A small image classifier, trained from scratch.
Model: 4.53M parameters, 32-pixel images, norm batchnorm, activation silu, widths [64, 112, 192].
Training: soap at rate 0.0044, 10600 steps, batches of 256.
Data: trained on crops of objects in photos (Visual Genome), 22.0 epochs.
Rows from block 2, named by matrix and row number. Each number is 200 + 20 x the weight over its row's rms, rounded and kept within 0 to 999. All counts start at 0. After the name is the row's rms in percent of the matrix's.
# short1: shortcut pointwise conv (model.blocks.2.short.1.weight, 112x64x1x1), inputs 0-63
short1.6,100,187,178,218,213,192,226,199,217,194,186,202,182,196,174,167,185,221,203,187,184,178,195,182,169,180,184,232,218,195,229,219,210,200,192,169,229,236,197,207,208,203,198,177,184,198,194,203,227,227,164,177,180,178,204,247,195,179,174,192,173,232,178,207,173
short1.7,104,198,193,229,209,215,151,216,188,221,210,206,203,215,200,201,186,203,200,208,225,203,235,250,198,210,213,190,187,214,236,197,168,206,205,204,204,194,186,176,248,194,217,227,213,193,169,219,204,163,215,233,180,176,184,195,190,226,206,191,182,240,201,224,196
short1.8,098,206,195,183,194,199,190,194,182,211,190,160,191,213,216,205,224,156,190,198,213,201,214,209,208,199,162,176,221,202,190,228,197,234,176,225,202,188,142,170,211,240,191,217,222,168,192,241,190,193,241,197,206,208,179,217,198,183,194,209,196,194,218,217,196
short1.9,110,215,181,220,178,197,181,177,179,194,160,202,199,188,228,195,199,170,211,210,207,205,231,183,181,181,214,200,191,240,214,236,230,193,211,204,203,178,232,199,186,168,192,192,197,202,184,220,212,237,191,186,178,224,216,256,199,186,209,181,214,172,214,231,203
short1.10,100,221,196,219,193,211,206,210,201,191,205,178,175,242,208,205,182,181,182,239,179,189,204,204,198,214,214,180,187,177,213,192,193,229,170,201,194,166,187,197,198,227,183,185,211,142,216,192,177,242,226,208,199,170,176,170,221,208,195,188,162,186,208,207,219
short1.11,093,237,237,201,228,185,190,159,180,181,216,195,214,188,180,239,164,171,177,190,209,161,189,195,204,208,181,189,190,208,197,186,220,200,190,217,237,191,202,193,197,227,208,189,207,181,199,194,183,179,203,224,173,202,180,192,237,185,230,213,205,224,191,175,235
short1.12,101,165,223,228,223,223,177,224,176,189,195,157,168,213,239,212,195,211,163,189,204,222,220,173,192,177,209,186,190,223,176,186,193,196,218,185,173,209,207,189,254,202,207,231,240,202,204,197,180,221,207,205,187,213,206,188,200,216,218,195,212,202,184,189,182
short1.13,077,210,212,213,188,230,238,232,217,211,190,196,212,202,204,211,237,178,218,192,181,228,237,207,195,199,204,200,176,230,220,190,224,216,217,213,214,163,199,200,178,193,214,231,201,174,178,189,195,207,181,201,213,214,219,180,228,220,227,230,234,193,186,198,248
short1.14,112,200,162,167,213,200,204,185,208,199,168,193,198,220,231,183,191,236,179,217,185,202,238,182,222,198,214,237,193,197,190,182,186,221,199,192,206,212,197,189,222,194,224,192,206,184,190,159,199,214,188,202,254,176,180,174,171,194,181,173,201,236,192,212,175
short1.15,097,184,222,183,200,256,211,231,194,217,183,173,183,179,181,200,173,198,222,200,205,161,207,216,231,199,176,178,193,207,212,249,173,221,197,231,208,194,180,205,225,192,178,180,214,192,185,189,191,187,223,224,216,184,226,211,164,186,181,197,187,205,179,210,212
short1.16,084,183,213,215,178,194,194,175,197,233,190,192,193,225,203,198,210,177,190,131,190,174,207,197,194,179,204,184,186,149,171,196,203,182,192,202,214,202,208,193,182,205,220,195,195,181,243,185,207,228,193,185,187,230,212,180,224,204,191,189,217,219,206,218,251
short1.17,122,202,209,141,181,211,212,219,211,214,242,211,191,215,243,212,176,191,203,176,237,196,202,212,202,208,189,242,235,196,210,190,169,214,188,187,194,245,183,182,206,213,202,188,188,213,201,205,206,220,213,177,232,209,190,214,223,214,222,208,198,167,186,214,220
short1.18,092,230,180,207,194,190,181,205,193,182,183,171,233,204,223,207,223,177,155,209,198,220,204,226,187,220,191,173,198,184,174,244,192,226,209,195,199,190,188,175,197,207,196,190,212,183,225,233,211,176,204,187,172,228,204,185,183,202,215,224,211,190,224,218,145
short1.19,087,176,201,212,221,220,220,227,156,199,199,210,207,211,185,202,203,201,198,126,206,199,219,214,146,191,218,183,206,218,196,216,193,188,190,209,203,195,174,207,214,187,209,204,208,204,191,212,205,194,196,211,143,208,197,222,179,208,187,232,212,199,182,247,199
short1.20,106,165,170,221,200,217,193,189,200,194,204,202,195,182,207,219,172,221,222,165,189,238,187,205,187,166,224,215,175,174,191,204,194,183,219,176,219,224,202,226,210,172,209,189,201,225,194,208,233,196,174,206,223,195,201,173,189,201,213,205,182,225,200,262,176
short1.21,117,213,164,182,213,198,206,202,185,203,184,205,208,226,221,187,196,183,212,257,196,188,194,185,202,179,187,222,189,235,178,198,197,208,233,183,252,185,174,202,242,189,202,179,188,202,184,166,205,209,199,213,182,204,165,168,179,208,191,204,188,204,220,237,219
short1.22,094,196,226,212,193,225,187,225,205,190,174,194,212,178,203,191,215,238,196,193,214,235,187,205,207,204,199,176,161,186,192,219,201,146,190,196,216,177,223,237,194,184,204,191,201,173,217,194,226,179,193,176,199,200,205,214,197,188,175,208,191,183,215,209,270
short1.23,105,210,193,177,196,199,225,177,220,228,205,213,199,183,209,188,238,192,222,159,230,222,184,196,217,190,196,185,232,182,192,207,202,196,215,220,226,158,208,221,240,184,200,218,197,196,183,231,237,196,213,191,208,196,227,192,219,164,204,187,172,205,204,201,247
short1.24,109,194,205,210,201,194,213,202,201,219,184,191,178,230,188,191,211,189,190,227,214,180,210,213,183,243,198,198,232,217,172,196,175,186,217,159,168,200,193,200,219,221,177,222,199,214,195,175,203,240,198,217,218,207,244,212,178,225,180,157,183,222,205,233,179
short1.25,107,220,203,186,247,186,181,181,193,212,160,175,187,162,203,206,181,203,170,206,209,188,201,193,193,199,183,207,194,165,203,172,214,222,187,189,198,175,200,196,180,239,182,191,202,219,184,159,193,160,201,192,195,197,191,181,162,205,183,203,198,179,198,221,252
short1.26,115,196,209,219,192,222,183,202,193,208,252,204,219,212,229,217,184,198,206,175,210,230,194,219,192,189,179,168,186,196,223,211,204,279,185,194,201,215,197,190,225,174,191,197,196,186,162,198,214,206,189,236,182,208,200,176,184,183,216,200,167,200,204,224,196
short1.27,123,193,185,185,198,207,319,195,185,185,196,191,187,204,180,198,196,176,174,210,190,191,184,187,210,190,205,206,210,179,216,174,193,173,188,217,182,194,185,189,190,201,191,182,193,215,200,197,211,205,177,201,208,205,196,169,179,214,197,187,199,212,179,185,203
short1.28,091,203,186,206,207,194,190,182,235,169,186,193,172,211,205,215,179,186,217,209,239,191,212,189,231,196,189,207,212,215,201,204,194,233,220,210,199,194,186,200,188,219,196,224,228,228,181,205,178,210,186,211,236,169,196,243,163,177,226,194,150,229,211,223,217
short1.29,106,196,175,237,193,195,200,193,159,160,182,220,183,212,238,201,187,201,205,195,209,215,203,190,197,229,188,211,201,200,197,196,193,183,192,206,244,187,217,233,211,173,227,206,199,221,199,229,185,180,181,182,175,252,210,187,190,208,199,205,258,190,201,184,194
short1.30,103,223,163,195,161,207,188,213,178,172,206,184,173,204,186,193,221,225,213,227,243,202,179,230,217,186,193,191,217,162,195,185,220,228,191,234,199,221,169,219,226,192,206,191,198,253,221,184,201,198,198,228,215,181,209,202,181,200,215,190,198,184,211,214,214
short1.31,105,204,246,197,222,188,200,184,167,219,165,209,199,200,201,222,187,226,234,200,192,206,229,196,160,171,198,206,168,187,204,194,181,232,219,214,185,212,177,233,208,182,203,175,199,190,202,258,214,213,234,206,204,193,207,194,181,166,214,204,206,201,201,190,226
short1.32,100,230,187,226,192,191,221,190,187,206,198,194,206,161,204,187,191,186,191,196,240,202,233,215,173,219,176,185,190,230,197,215,217,203,182,203,185,184,207,175,173,229,207,185,190,186,189,202,198,208,210,224,188,211,228,187,186,189,202,193,184,238,188,166,273
short1.33,112,176,211,178,250,207,196,228,239,248,215,214,206,233,216,208,188,158,215,220,191,190,209,193,173,176,205,220,193,217,176,207,204,226,209,186,157,208,182,201,200,169,206,193,204,198,191,238,217,221,206,180,217,200,206,217,212,230,209,200,197,214,174,212,186
short1.34,093,217,201,214,180,226,191,216,218,197,184,197,204,201,181,251,198,196,233,225,195,229,218,222,220,227,202,202,177,239,193,220,185,191,194,206,198,209,211,195,225,188,185,187,194,181,166,195,197,238,197,189,210,155,197,229,241,221,207,175,183,228,188,232,194
short1.35,099,184,193,119,203,186,183,175,192,199,196,200,193,226,223,200,199,192,193,159,204,192,204,197,203,188,253,183,193,211,194,195,204,202,205,195,223,199,183,199,172,204,250,221,243,197,192,208,209,202,187,201,190,203,204,227,209,217,223,198,196,209,214,244,205
short1.36,082,199,185,197,185,183,191,182,207,197,191,174,175,189,163,198,174,176,205,166,220,187,211,183,207,213,169,206,209,223,177,193,178,170,209,190,206,187,197,177,181,250,191,187,181,198,176,181,181,165,175,203,251,189,213,194,199,189,220,219,187,153,195,213,184
short1.37,086,185,183,212,197,184,193,181,190,265,229,220,203,163,220,193,202,188,214,183,185,216,215,194,160,186,183,217,174,204,207,166,222,241,184,198,197,182,193,174,219,187,240,207,196,190,223,183,175,215,182,176,183,188,176,199,175,213,224,189,207,219,208,196,202
short1.38,097,208,183,212,205,179,218,204,204,194,197,193,253,184,184,218,194,173,194,196,217,206,212,169,216,203,192,196,199,158,177,240,214,160,230,167,172,211,225,183,195,196,190,218,199,211,145,225,194,207,210,207,187,171,167,230,187,191,185,203,217,200,208,214,203
short1.39,101,201,215,223,191,185,188,190,214,159,197,183,216,201,231,155,196,195,204,211,204,212,205,191,203,221,233,198,210,168,169,203,187,227,207,192,193,194,212,200,200,240,222,188,237,182,202,219,171,224,173,195,192,164,163,230,184,199,204,196,191,191,191,234,243
short1.40,107,199,238,191,199,220,213,204,214,224,192,204,185,218,194,220,178,219,227,219,259,205,208,192,200,209,212,213,231,190,220,185,187,200,174,180,189,209,206,204,255,175,195,190,220,190,204,177,172,186,215,216,209,212,203,217,216,158,179,225,214,152,200,191,194
short1.41,129,174,202,168,195,231,191,213,246,212,198,214,206,216,185,195,191,228,190,181,208,186,197,205,203,199,198,225,186,205,188,253,194,210,194,213,202,211,212,194,204,195,199,196,198,159,213,172,194,215,175,179,216,226,222,236,224,201,203,212,211,195,194,261,246
short1.42,104,191,210,166,219,232,207,239,185,219,228,201,213,216,219,194,189,232,219,208,212,207,238,203,177,210,200,176,194,188,183,185,208,214,195,216,204,181,191,200,211,190,226,193,228,219,197,218,193,237,213,209,153,202,206,218,179,232,136,196,194,188,180,204,214
short1.43,110,209,207,231,196,206,186,192,190,207,212,168,180,214,220,182,177,195,185,207,202,191,209,206,182,180,211,191,199,201,210,183,179,209,210,233,223,226,224,179,204,172,204,206,224,203,206,190,201,198,227,191,234,255,165,271,203,186,188,207,179,178,214,222,218
short1.44,103,227,188,207,187,165,187,182,232,180,200,209,211,205,198,173,181,211,221,219,188,227,178,178,243,205,189,205,209,224,191,203,174,204,211,207,225,180,193,207,201,195,208,223,216,197,217,220,170,218,183,184,168,173,181,214,186,197,179,192,191,241,198,266,199
short1.45,088,200,200,166,177,185,202,135,189,233,210,197,205,199,199,202,195,163,198,184,220,172,204,174,208,207,207,205,229,184,235,210,212,185,200,186,201,175,177,185,216,198,180,213,218,225,210,198,207,193,146,216,191,196,208,212,177,150,175,215,195,191,206,212,216
short1.46,099,194,209,199,182,166,217,174,198,224,211,208,189,212,211,194,189,157,195,235,209,221,174,202,189,195,220,181,196,197,193,220,202,222,192,206,199,189,211,186,238,197,204,206,193,198,159,202,214,194,168,241,165,191,197,233,208,209,189,216,231,257,192,241,201
short1.47,095,154,194,218,184,220,185,199,250,198,208,197,189,198,201,197,203,202,230,201,225,219,201,235,210,223,189,246,223,188,207,180,171,201,169,184,201,179,205,178,211,216,186,196,198,223,216,200,198,202,170,204,143,206,217,201,213,187,237,235,199,191,200,223,189
short1.48,091,173,217,149,208,204,216,199,173,196,202,195,206,232,201,218,204,182,232,207,199,225,204,237,171,180,201,228,207,193,239,193,194,207,199,211,188,188,181,216,216,200,188,182,190,241,184,226,197,197,243,204,165,192,212,214,237,190,199,218,173,182,178,219,226
short1.49,131,210,223,190,199,190,205,189,215,230,191,211,228,215,194,212,212,202,184,206,217,203,158,213,238,198,165,201,192,207,202,211,202,205,192,191,202,231,193,187,194,194,177,226,169,207,181,224,205,181,187,221,234,201,201,204,205,218,221,181,191,238,229,278,183
short1.50,116,229,181,204,185,184,192,198,199,190,156,219,225,160,190,197,159,194,188,205,189,192,129,184,195,180,155,192,182,182,208,184,199,216,220,189,215,190,201,221,200,189,203,202,176,177,199,200,148,200,192,192,207,187,169,215,185,200,208,204,187,205,207,219,216
short1.51,086,201,160,194,192,194,192,220,230,219,203,203,187,206,210,198,190,202,179,192,198,212,225,208,187,205,183,198,190,213,179,200,192,221,222,195,200,193,169,198,221,171,166,179,197,210,198,234,213,147,193,226,194,162,179,249,198,225,169,194,181,181,160,225,220
short1.52,100,194,211,219,162,210,204,188,225,224,210,208,198,200,228,183,195,185,208,211,199,227,233,196,242,172,175,220,188,215,197,176,204,219,197,203,178,214,171,185,241,218,213,203,167,179,207,202,175,161,206,192,233,187,193,241,206,164,163,210,194,207,196,206,190
short1.53,070,180,225,183,205,166,182,158,163,210,197,209,182,209,230,203,172,191,181,202,204,200,225,193,176,191,189,174,178,168,174,192,187,220,223,217,222,204,211,211,267,199,207,197,206,217,217,212,182,195,202,182,188,180,225,224,222,178,216,192,193,208,203,236,203
short1.54,099,218,179,168,228,186,167,200,219,212,195,198,211,206,173,242,208,200,185,189,180,182,201,184,199,184,196,199,221,186,160,218,219,192,204,197,248,187,211,222,232,212,247,215,215,205,191,204,183,237,191,216,204,223,241,221,191,203,201,197,185,224,178,227,204
short1.55,108,203,197,190,217,194,266,217,208,188,193,190,212,257,188,182,189,179,211,181,203,189,193,213,201,224,204,180,191,226,183,203,219,236,223,193,230,211,199,196,196,203,175,192,190,201,175,167,249,226,195,184,200,229,212,180,194,219,179,212,219,186,204,224,197
short1.56,120,182,236,188,190,184,195,200,218,207,200,182,178,239,220,180,200,192,192,210,188,208,205,164,225,158,212,200,190,201,238,222,204,213,224,219,213,243,181,180,220,215,219,192,184,184,207,224,217,240,220,207,244,186,193,208,194,201,204,200,235,230,189,225,200
short1.57,093,208,221,185,217,216,201,212,222,181,187,166,212,243,237,184,190,229,196,182,226,216,209,210,213,219,167,206,195,200,195,212,202,204,200,225,192,194,180,235,205,185,148,187,192,186,223,223,189,235,213,194,188,213,183,221,217,192,184,214,239,158,214,209,183
short1.58,112,205,208,225,214,194,218,220,214,169,187,203,202,167,199,190,189,212,209,224,176,208,219,261,180,211,197,225,210,243,191,216,184,202,180,209,194,208,176,191,252,188,208,190,190,210,188,200,199,232,240,189,183,183,212,188,167,199,176,205,174,197,167,216,190
short1.59,085,194,191,216,182,213,210,174,186,199,191,212,201,202,215,179,167,196,208,190,189,205,174,221,178,182,157,196,164,208,167,194,185,210,227,208,181,201,229,201,219,193,174,187,137,205,186,203,174,207,222,198,238,212,204,185,203,155,181,191,226,189,185,218,224
short1.60,114,195,200,201,200,178,209,203,181,183,182,220,233,172,199,188,195,171,208,216,190,208,224,183,211,255,187,203,233,200,180,161,164,209,222,187,194,226,200,200,161,177,180,202,219,185,161,227,194,184,215,180,193,203,194,241,209,221,200,224,188,216,187,176,200
short1.61,110,201,226,218,207,183,195,212,165,227,156,200,198,212,235,184,212,202,209,210,196,188,177,204,205,205,208,206,212,178,185,189,208,203,180,214,191,194,204,228,244,195,201,218,183,207,187,200,196,177,208,216,207,200,241,152,210,216,205,274,183,231,190,197,199
short1.62,092,189,185,182,182,186,204,199,199,165,200,187,210,218,203,175,184,194,209,149,192,202,238,197,193,246,192,171,200,205,239,173,196,194,181,213,224,250,210,189,217,215,216,185,203,207,174,224,183,225,220,179,203,188,183,163,195,185,221,180,215,193,181,225,204
short1.63,087,198,222,212,198,232,178,218,203,209,195,160,202,221,205,209,186,171,217,188,210,211,190,213,195,181,182,190,196,197,216,240,203,214,212,190,239,212,144,231,170,196,207,196,191,207,205,208,201,224,197,214,181,160,201,202,210,206,182,209,179,184,143,239,187
short1.64,089,215,220,216,216,163,229,213,182,176,183,228,198,204,181,181,174,213,169,207,196,239,226,203,198,172,188,168,212,173,206,222,241,193,184,205,224,209,180,228,222,200,203,178,186,178,182,197,176,170,227,205,204,195,188,222,218,172,197,194,212,190,177,181,167
short1.65,095,198,181,205,183,193,197,221,209,168,205,180,190,209,194,179,176,172,200,217,179,215,177,167,224,184,217,199,173,191,180,220,184,189,206,206,223,197,202,173,152,191,225,222,219,214,212,207,194,200,157,169,209,185,218,221,189,261,217,196,187,186,225,201,227
short1.66,086,226,193,192,219,184,188,192,171,207,203,193,203,207,172,210,171,212,190,198,203,226,216,204,201,191,199,162,176,239,204,199,208,189,190,171,176,234,205,197,227,225,205,202,208,191,147,238,175,215,191,201,160,193,208,217,228,224,250,190,190,193,199,217,221
short1.67,102,223,204,206,215,203,201,206,220,176,205,196,192,182,182,231,213,180,198,191,188,173,220,255,165,179,157,200,190,217,217,189,179,187,209,184,229,209,218,206,232,212,232,216,202,221,182,192,220,204,218,214,181,198,236,198,201,221,195,164,163,195,224,221,220
short1.68,101,216,196,163,193,178,200,215,202,188,212,249,235,232,157,182,211,181,194,174,200,188,216,185,201,196,207,206,180,204,174,188,229,178,185,220,189,212,198,217,246,161,207,196,210,210,203,169,200,172,186,235,207,207,212,195,213,207,209,216,203,188,219,245,204
short1.69,112,179,174,183,199,195,199,204,189,192,211,203,185,194,201,160,211,174,195,136,193,206,230,189,214,197,192,199,203,222,175,213,199,209,169,194,244,189,193,186,180,179,185,237,206,193,194,166,214,198,204,163,217,183,177,181,188,210,227,174,174,180,228,175,187
short1.70,092,193,196,216,216,197,214,224,161,216,189,194,207,205,209,242,204,207,229,184,180,215,215,211,168,207,199,159,190,182,194,239,201,183,216,207,187,231,166,207,198,203,200,192,192,196,226,198,196,215,198,207,182,198,229,220,215,263,223,182,167,187,180,234,201
short1.71,110,217,186,226,207,207,204,214,185,278,216,195,230,224,200,189,199,199,188,212,215,216,202,177,179,223,221,202,188,143,183,205,188,194,192,194,202,184,196,211,187,197,210,186,188,218,213,181,222,163,224,194,190,186,198,241,188,198,162,196,200,226,182,217,198
short1.72,093,290,209,198,197,197,184,198,218,176,176,239,174,228,195,186,202,217,186,203,223,223,211,205,175,205,222,207,181,178,190,197,175,183,208,234,188,218,198,182,205,187,197,219,200,184,184,209,200,222,187,218,182,200,195,220,163,203,204,178,198,208,192,188,225
short1.73,098,214,199,172,238,184,203,186,192,212,195,196,180,198,203,233,194,203,154,197,224,201,176,191,200,211,219,187,202,180,196,167,227,232,228,183,182,208,241,173,212,192,239,183,192,224,196,145,196,180,194,209,206,208,224,203,206,187,209,163,195,213,191,225,217
short1.74,094,186,217,187,198,183,181,205,224,234,206,194,195,194,239,169,204,220,183,202,202,203,195,196,188,188,208,201,205,205,177,209,182,159,173,168,219,224,183,207,170,215,206,189,181,180,204,214,216,194,173,193,223,190,218,228,165,235,247,182,196,191,183,232,242
short1.75,106,224,198,229,171,192,224,185,154,232,212,213,233,222,201,206,175,193,171,231,199,193,200,179,149,189,182,196,199,222,199,203,192,219,227,205,215,200,212,231,238,213,210,200,207,208,215,219,169,224,191,202,218,203,205,214,205,200,214,205,200,177,202,256,197
short1.76,106,208,194,210,194,220,202,206,204,177,185,200,208,205,207,296,215,213,204,178,208,196,217,179,200,232,193,193,187,172,190,195,233,255,189,189,218,191,208,226,202,197,194,186,213,201,196,188,216,244,193,207,201,203,200,200,195,190,196,214,199,216,214,238,185
short1.77,112,205,182,239,207,220,189,195,184,209,227,197,188,200,209,207,179,202,226,230,193,185,217,222,169,186,190,224,183,200,197,184,195,188,201,155,183,233,199,187,226,204,178,214,194,215,157,211,191,198,203,207,187,201,196,231,186,218,215,189,278,198,191,217,222
short1.78,087,172,179,212,193,206,199,199,200,209,192,184,218,237,214,209,194,185,192,189,209,185,190,185,197,182,163,186,202,216,211,192,215,256,191,209,193,182,186,192,249,209,197,146,160,197,185,211,213,176,198,203,179,218,204,202,170,213,252,225,202,189,179,211,210
short1.79,110,199,218,182,192,187,183,206,168,223,223,179,224,213,209,217,228,217,160,227,236,213,195,187,187,223,188,229,197,206,197,223,202,173,184,188,207,188,162,197,203,226,183,208,195,178,223,177,255,239,201,213,193,204,213,202,178,204,236,220,185,201,199,225,194
short1.80,097,207,211,204,177,207,225,180,170,196,210,185,189,178,212,196,201,184,176,229,214,200,237,231,208,175,171,186,203,210,217,192,178,185,186,172,207,183,164,198,201,207,214,203,204,162,189,199,220,225,168,216,165,209,202,235,224,205,223,208,174,234,181,241,217
short1.81,079,193,217,230,194,219,167,208,184,196,203,203,170,200,179,195,184,211,234,217,196,215,186,227,188,220,229,179,181,200,180,204,199,193,209,167,213,208,160,213,208,215,223,187,208,213,178,181,228,240,215,208,179,155,195,189,215,201,180,181,163,247,180,207,190
short1.82,095,195,197,206,196,184,206,208,156,199,199,189,234,216,217,189,198,193,201,152,179,208,179,190,189,204,205,156,216,214,228,212,221,213,194,187,217,213,214,203,225,201,211,191,215,202,239,184,213,203,171,231,156,235,234,218,202,221,194,208,231,173,227,218,186
short1.83,114,193,188,214,200,212,210,231,219,211,196,166,164,225,229,192,204,220,179,225,194,191,193,164,216,185,201,193,213,181,187,202,191,203,190,198,209,180,179,210,201,199,208,224,217,209,180,240,173,186,221,206,218,186,211,209,175,206,193,172,201,180,208,279,228
short1.84,110,194,178,196,230,192,190,203,189,241,182,203,201,215,236,221,202,205,221,217,206,219,228,190,200,205,203,206,204,215,206,204,217,181,181,243,188,189,235,192,220,199,216,196,188,174,163,170,203,205,223,159,203,185,184,223,157,220,172,208,178,243,203,226,191
short1.85,094,194,206,218,198,153,197,169,209,254,202,213,186,194,189,168,248,191,187,196,219,214,234,182,184,196,205,220,206,178,164,183,187,179,200,189,184,192,180,181,195,172,182,207,182,201,214,200,185,186,166,236,213,213,193,197,184,203,227,219,190,179,191,191,166
short1.86,101,200,199,162,157,180,210,170,197,191,196,218,212,204,177,187,219,172,228,258,173,191,200,193,196,198,224,178,189,188,185,200,168,233,191,190,233,205,191,186,237,181,210,211,233,208,222,190,201,190,182,222,220,202,208,186,184,185,174,159,197,205,203,205,202
short1.87,101,216,204,201,164,200,186,193,253,193,249,178,219,229,198,177,193,199,228,212,189,173,192,243,206,186,176,221,221,161,185,185,185,199,203,224,234,213,220,209,192,201,177,202,216,181,183,206,207,199,190,185,216,183,234,193,177,195,195,185,232,207,178,200,181
short1.88,093,236,189,198,217,170,205,210,206,196,200,183,199,175,208,192,187,243,179,214,283,203,183,217,196,244,234,172,182,197,189,195,185,218,183,174,204,213,171,212,197,187,215,181,193,174,186,201,202,203,190,199,185,172,185,184,189,204,194,201,190,184,194,225,211
short1.89,106,207,203,198,220,195,200,189,211,212,185,199,267,220,232,180,205,227,189,186,169,186,196,182,220,181,209,241,199,207,197,177,168,229,175,207,236,165,200,164,205,189,182,199,191,189,173,199,211,190,209,227,210,204,189,248,208,187,183,184,213,204,208,206,207
short1.90,092,188,208,214,196,186,198,182,219,201,201,156,184,206,210,189,248,188,223,233,191,216,158,183,220,214,194,197,220,203,191,188,181,208,197,200,155,168,198,156,212,204,195,202,166,205,186,208,227,217,177,233,171,213,222,216,192,194,220,191,198,241,200,215,210
short1.91,097,188,207,220,165,183,190,187,212,206,223,192,221,195,209,219,232,181,167,187,158,193,199,178,235,257,210,211,229,226,186,207,194,184,164,211,175,204,185,164,200,223,212,204,180,233,204,218,209,224,204,199,189,221,209,199,187,192,190,170,221,206,208,225,201
short1.92,087,203,213,152,197,202,181,200,191,223,192,194,208,190,200,211,195,201,182,174,209,202,198,184,149,199,191,215,210,154,207,216,193,175,206,215,202,193,186,197,193,185,209,178,178,195,170,203,191,216,213,219,180,187,192,162,183,204,137,183,202,157,176,240,204
short1.93,050,176,191,142,171,183,200,186,189,167,185,188,200,208,226,235,199,219,202,194,213,223,236,181,184,175,224,208,206,190,200,182,195,192,159,205,194,207,204,203,204,196,190,185,198,199,209,212,194,193,175,227,176,205,216,234,185,202,185,205,198,212,206,271,185
short1.94,111,207,220,188,188,217,183,191,206,184,248,214,204,205,168,179,183,225,196,196,204,165,206,175,184,189,224,228,187,185,214,176,201,181,218,167,188,202,219,216,172,193,171,199,195,188,191,257,216,163,177,245,186,208,202,217,195,174,192,202,180,189,211,219,197
short1.95,091,176,205,214,210,193,191,189,208,208,200,167,166,222,217,195,236,198,189,208,201,182,171,198,216,220,207,189,225,201,197,184,172,178,172,193,168,181,205,184,221,173,177,182,160,213,207,223,250,195,185,201,164,216,206,196,180,191,197,198,241,233,189,229,196
short1.96,107,199,194,233,198,188,200,188,209,189,191,197,222,243,258,215,185,219,185,179,220,219,208,198,179,204,197,207,189,212,198,175,178,197,194,220,219,212,202,225,182,186,184,172,177,200,254,209,175,217,198,194,200,207,224,230,179,212,202,193,183,214,164,250,207
short1.97,091,204,243,220,204,192,181,194,194,203,200,192,228,213,205,183,190,204,255,219,189,145,180,190,184,192,205,193,187,192,200,169,160,218,190,220,222,195,195,254,203,183,201,192,202,180,170,189,181,186,203,179,193,204,177,194,194,205,213,195,203,199,193,254,207
short1.98,111,191,186,195,201,190,197,190,201,186,217,227,178,225,220,305,201,191,187,210,208,219,209,212,193,198,208,206,209,213,213,182,170,183,194,206,216,216,203,213,210,173,199,209,195,186,211,242,192,193,226,208,206,196,228,221,201,203,180,182,205,223,198,189,230
short1.99,116,223,202,168,228,172,220,174,208,202,204,178,223,222,203,205,207,225,207,192,183,195,215,205,209,172,202,183,171,213,181,211,218,185,193,226,212,240,192,227,210,174,184,198,191,191,177,227,214,217,240,214,223,198,175,240,224,158,226,169,188,215,190,203,192
short1.100,107,185,245,183,204,187,192,211,197,187,236,186,221,189,222,176,200,191,219,221,204,158,220,187,216,177,202,154,196,227,195,199,184,219,180,196,188,195,191,178,223,205,198,186,203,219,177,206,195,183,164,238,224,240,173,197,180,229,215,213,185,221,179,186,209
short1.101,104,191,185,201,190,180,222,201,206,185,169,192,202,193,215,225,250,202,241,209,218,200,174,214,166,219,219,184,169,210,191,208,156,162,176,216,211,225,220,195,179,235,215,203,213,212,223,200,186,170,194,233,216,191,208,210,190,225,216,203,223,203,192,229,190
short1.102,087,191,206,233,180,183,184,179,192,175,247,161,211,209,217,192,227,187,213,206,177,228,236,177,173,191,216,192,185,203,177,215,208,194,214,218,194,189,203,209,209,216,154,193,204,186,199,213,208,243,169,183,187,212,191,209,220,202,199,231,224,209,189,242,219
short1.103,071,169,225,204,178,202,201,203,204,189,184,163,178,185,221,191,197,210,219,190,200,194,223,177,176,194,176,218,201,205,173,182,206,200,167,197,183,225,214,168,230,219,181,179,174,202,192,210,224,196,181,178,179,191,228,195,190,198,198,193,207,208,191,282,191
short1.104,092,195,185,227,181,200,186,161,176,208,178,188,218,215,212,219,201,204,254,216,212,178,189,224,181,218,186,194,184,188,222,172,155,206,189,213,233,205,183,180,203,204,205,189,191,186,197,179,193,253,171,210,171,207,211,203,199,186,200,238,223,211,188,229,193
short1.105,090,172,226,207,184,197,188,215,207,167,176,214,181,185,238,188,213,203,198,198,227,166,213,187,214,184,200,171,217,223,190,173,202,201,207,200,195,178,195,222,236,192,204,179,204,197,197,163,190,180,175,191,189,172,199,215,161,203,210,159,223,232,172,227,168
short1.106,104,222,139,181,186,207,223,191,191,168,186,180,194,169,206,192,219,220,183,182,200,198,199,222,197,197,212,214,193,195,192,199,174,203,170,205,186,172,158,222,206,221,203,202,211,163,170,224,217,180,199,193,199,222,191,193,173,198,229,205,194,206,230,218,151
short1.107,088,181,206,233,168,214,203,189,191,205,188,186,176,226,221,198,173,171,203,203,216,220,192,182,206,208,191,217,222,152,235,243,221,205,211,186,185,186,205,174,181,184,185,193,194,210,232,172,224,174,202,179,232,217,215,203,205,156,222,202,228,192,199,216,210
short1.108,105,205,211,184,199,184,183,208,196,217,196,182,183,178,231,202,203,179,186,124,190,194,235,212,209,199,187,170,201,200,201,193,187,226,187,203,170,231,188,205,198,199,221,234,216,184,234,188,229,213,215,199,212,224,199,190,198,202,202,180,187,207,227,257,203
short1.109,101,206,160,212,199,186,202,203,213,247,182,194,219,225,191,207,197,214,142,216,213,274,213,193,181,211,210,201,194,192,174,230,185,190,196,196,198,188,200,180,218,173,202,200,214,213,194,230,221,209,195,212,188,194,189,187,231,185,228,226,185,180,199,202,194
short1.110,098,186,179,215,196,226,167,184,211,176,191,176,224,214,191,150,179,191,245,195,204,192,192,232,181,226,203,201,175,184,174,188,177,172,206,176,191,202,201,200,189,229,212,197,202,153,195,244,216,200,196,197,214,215,167,174,167,199,191,200,199,193,209,214,193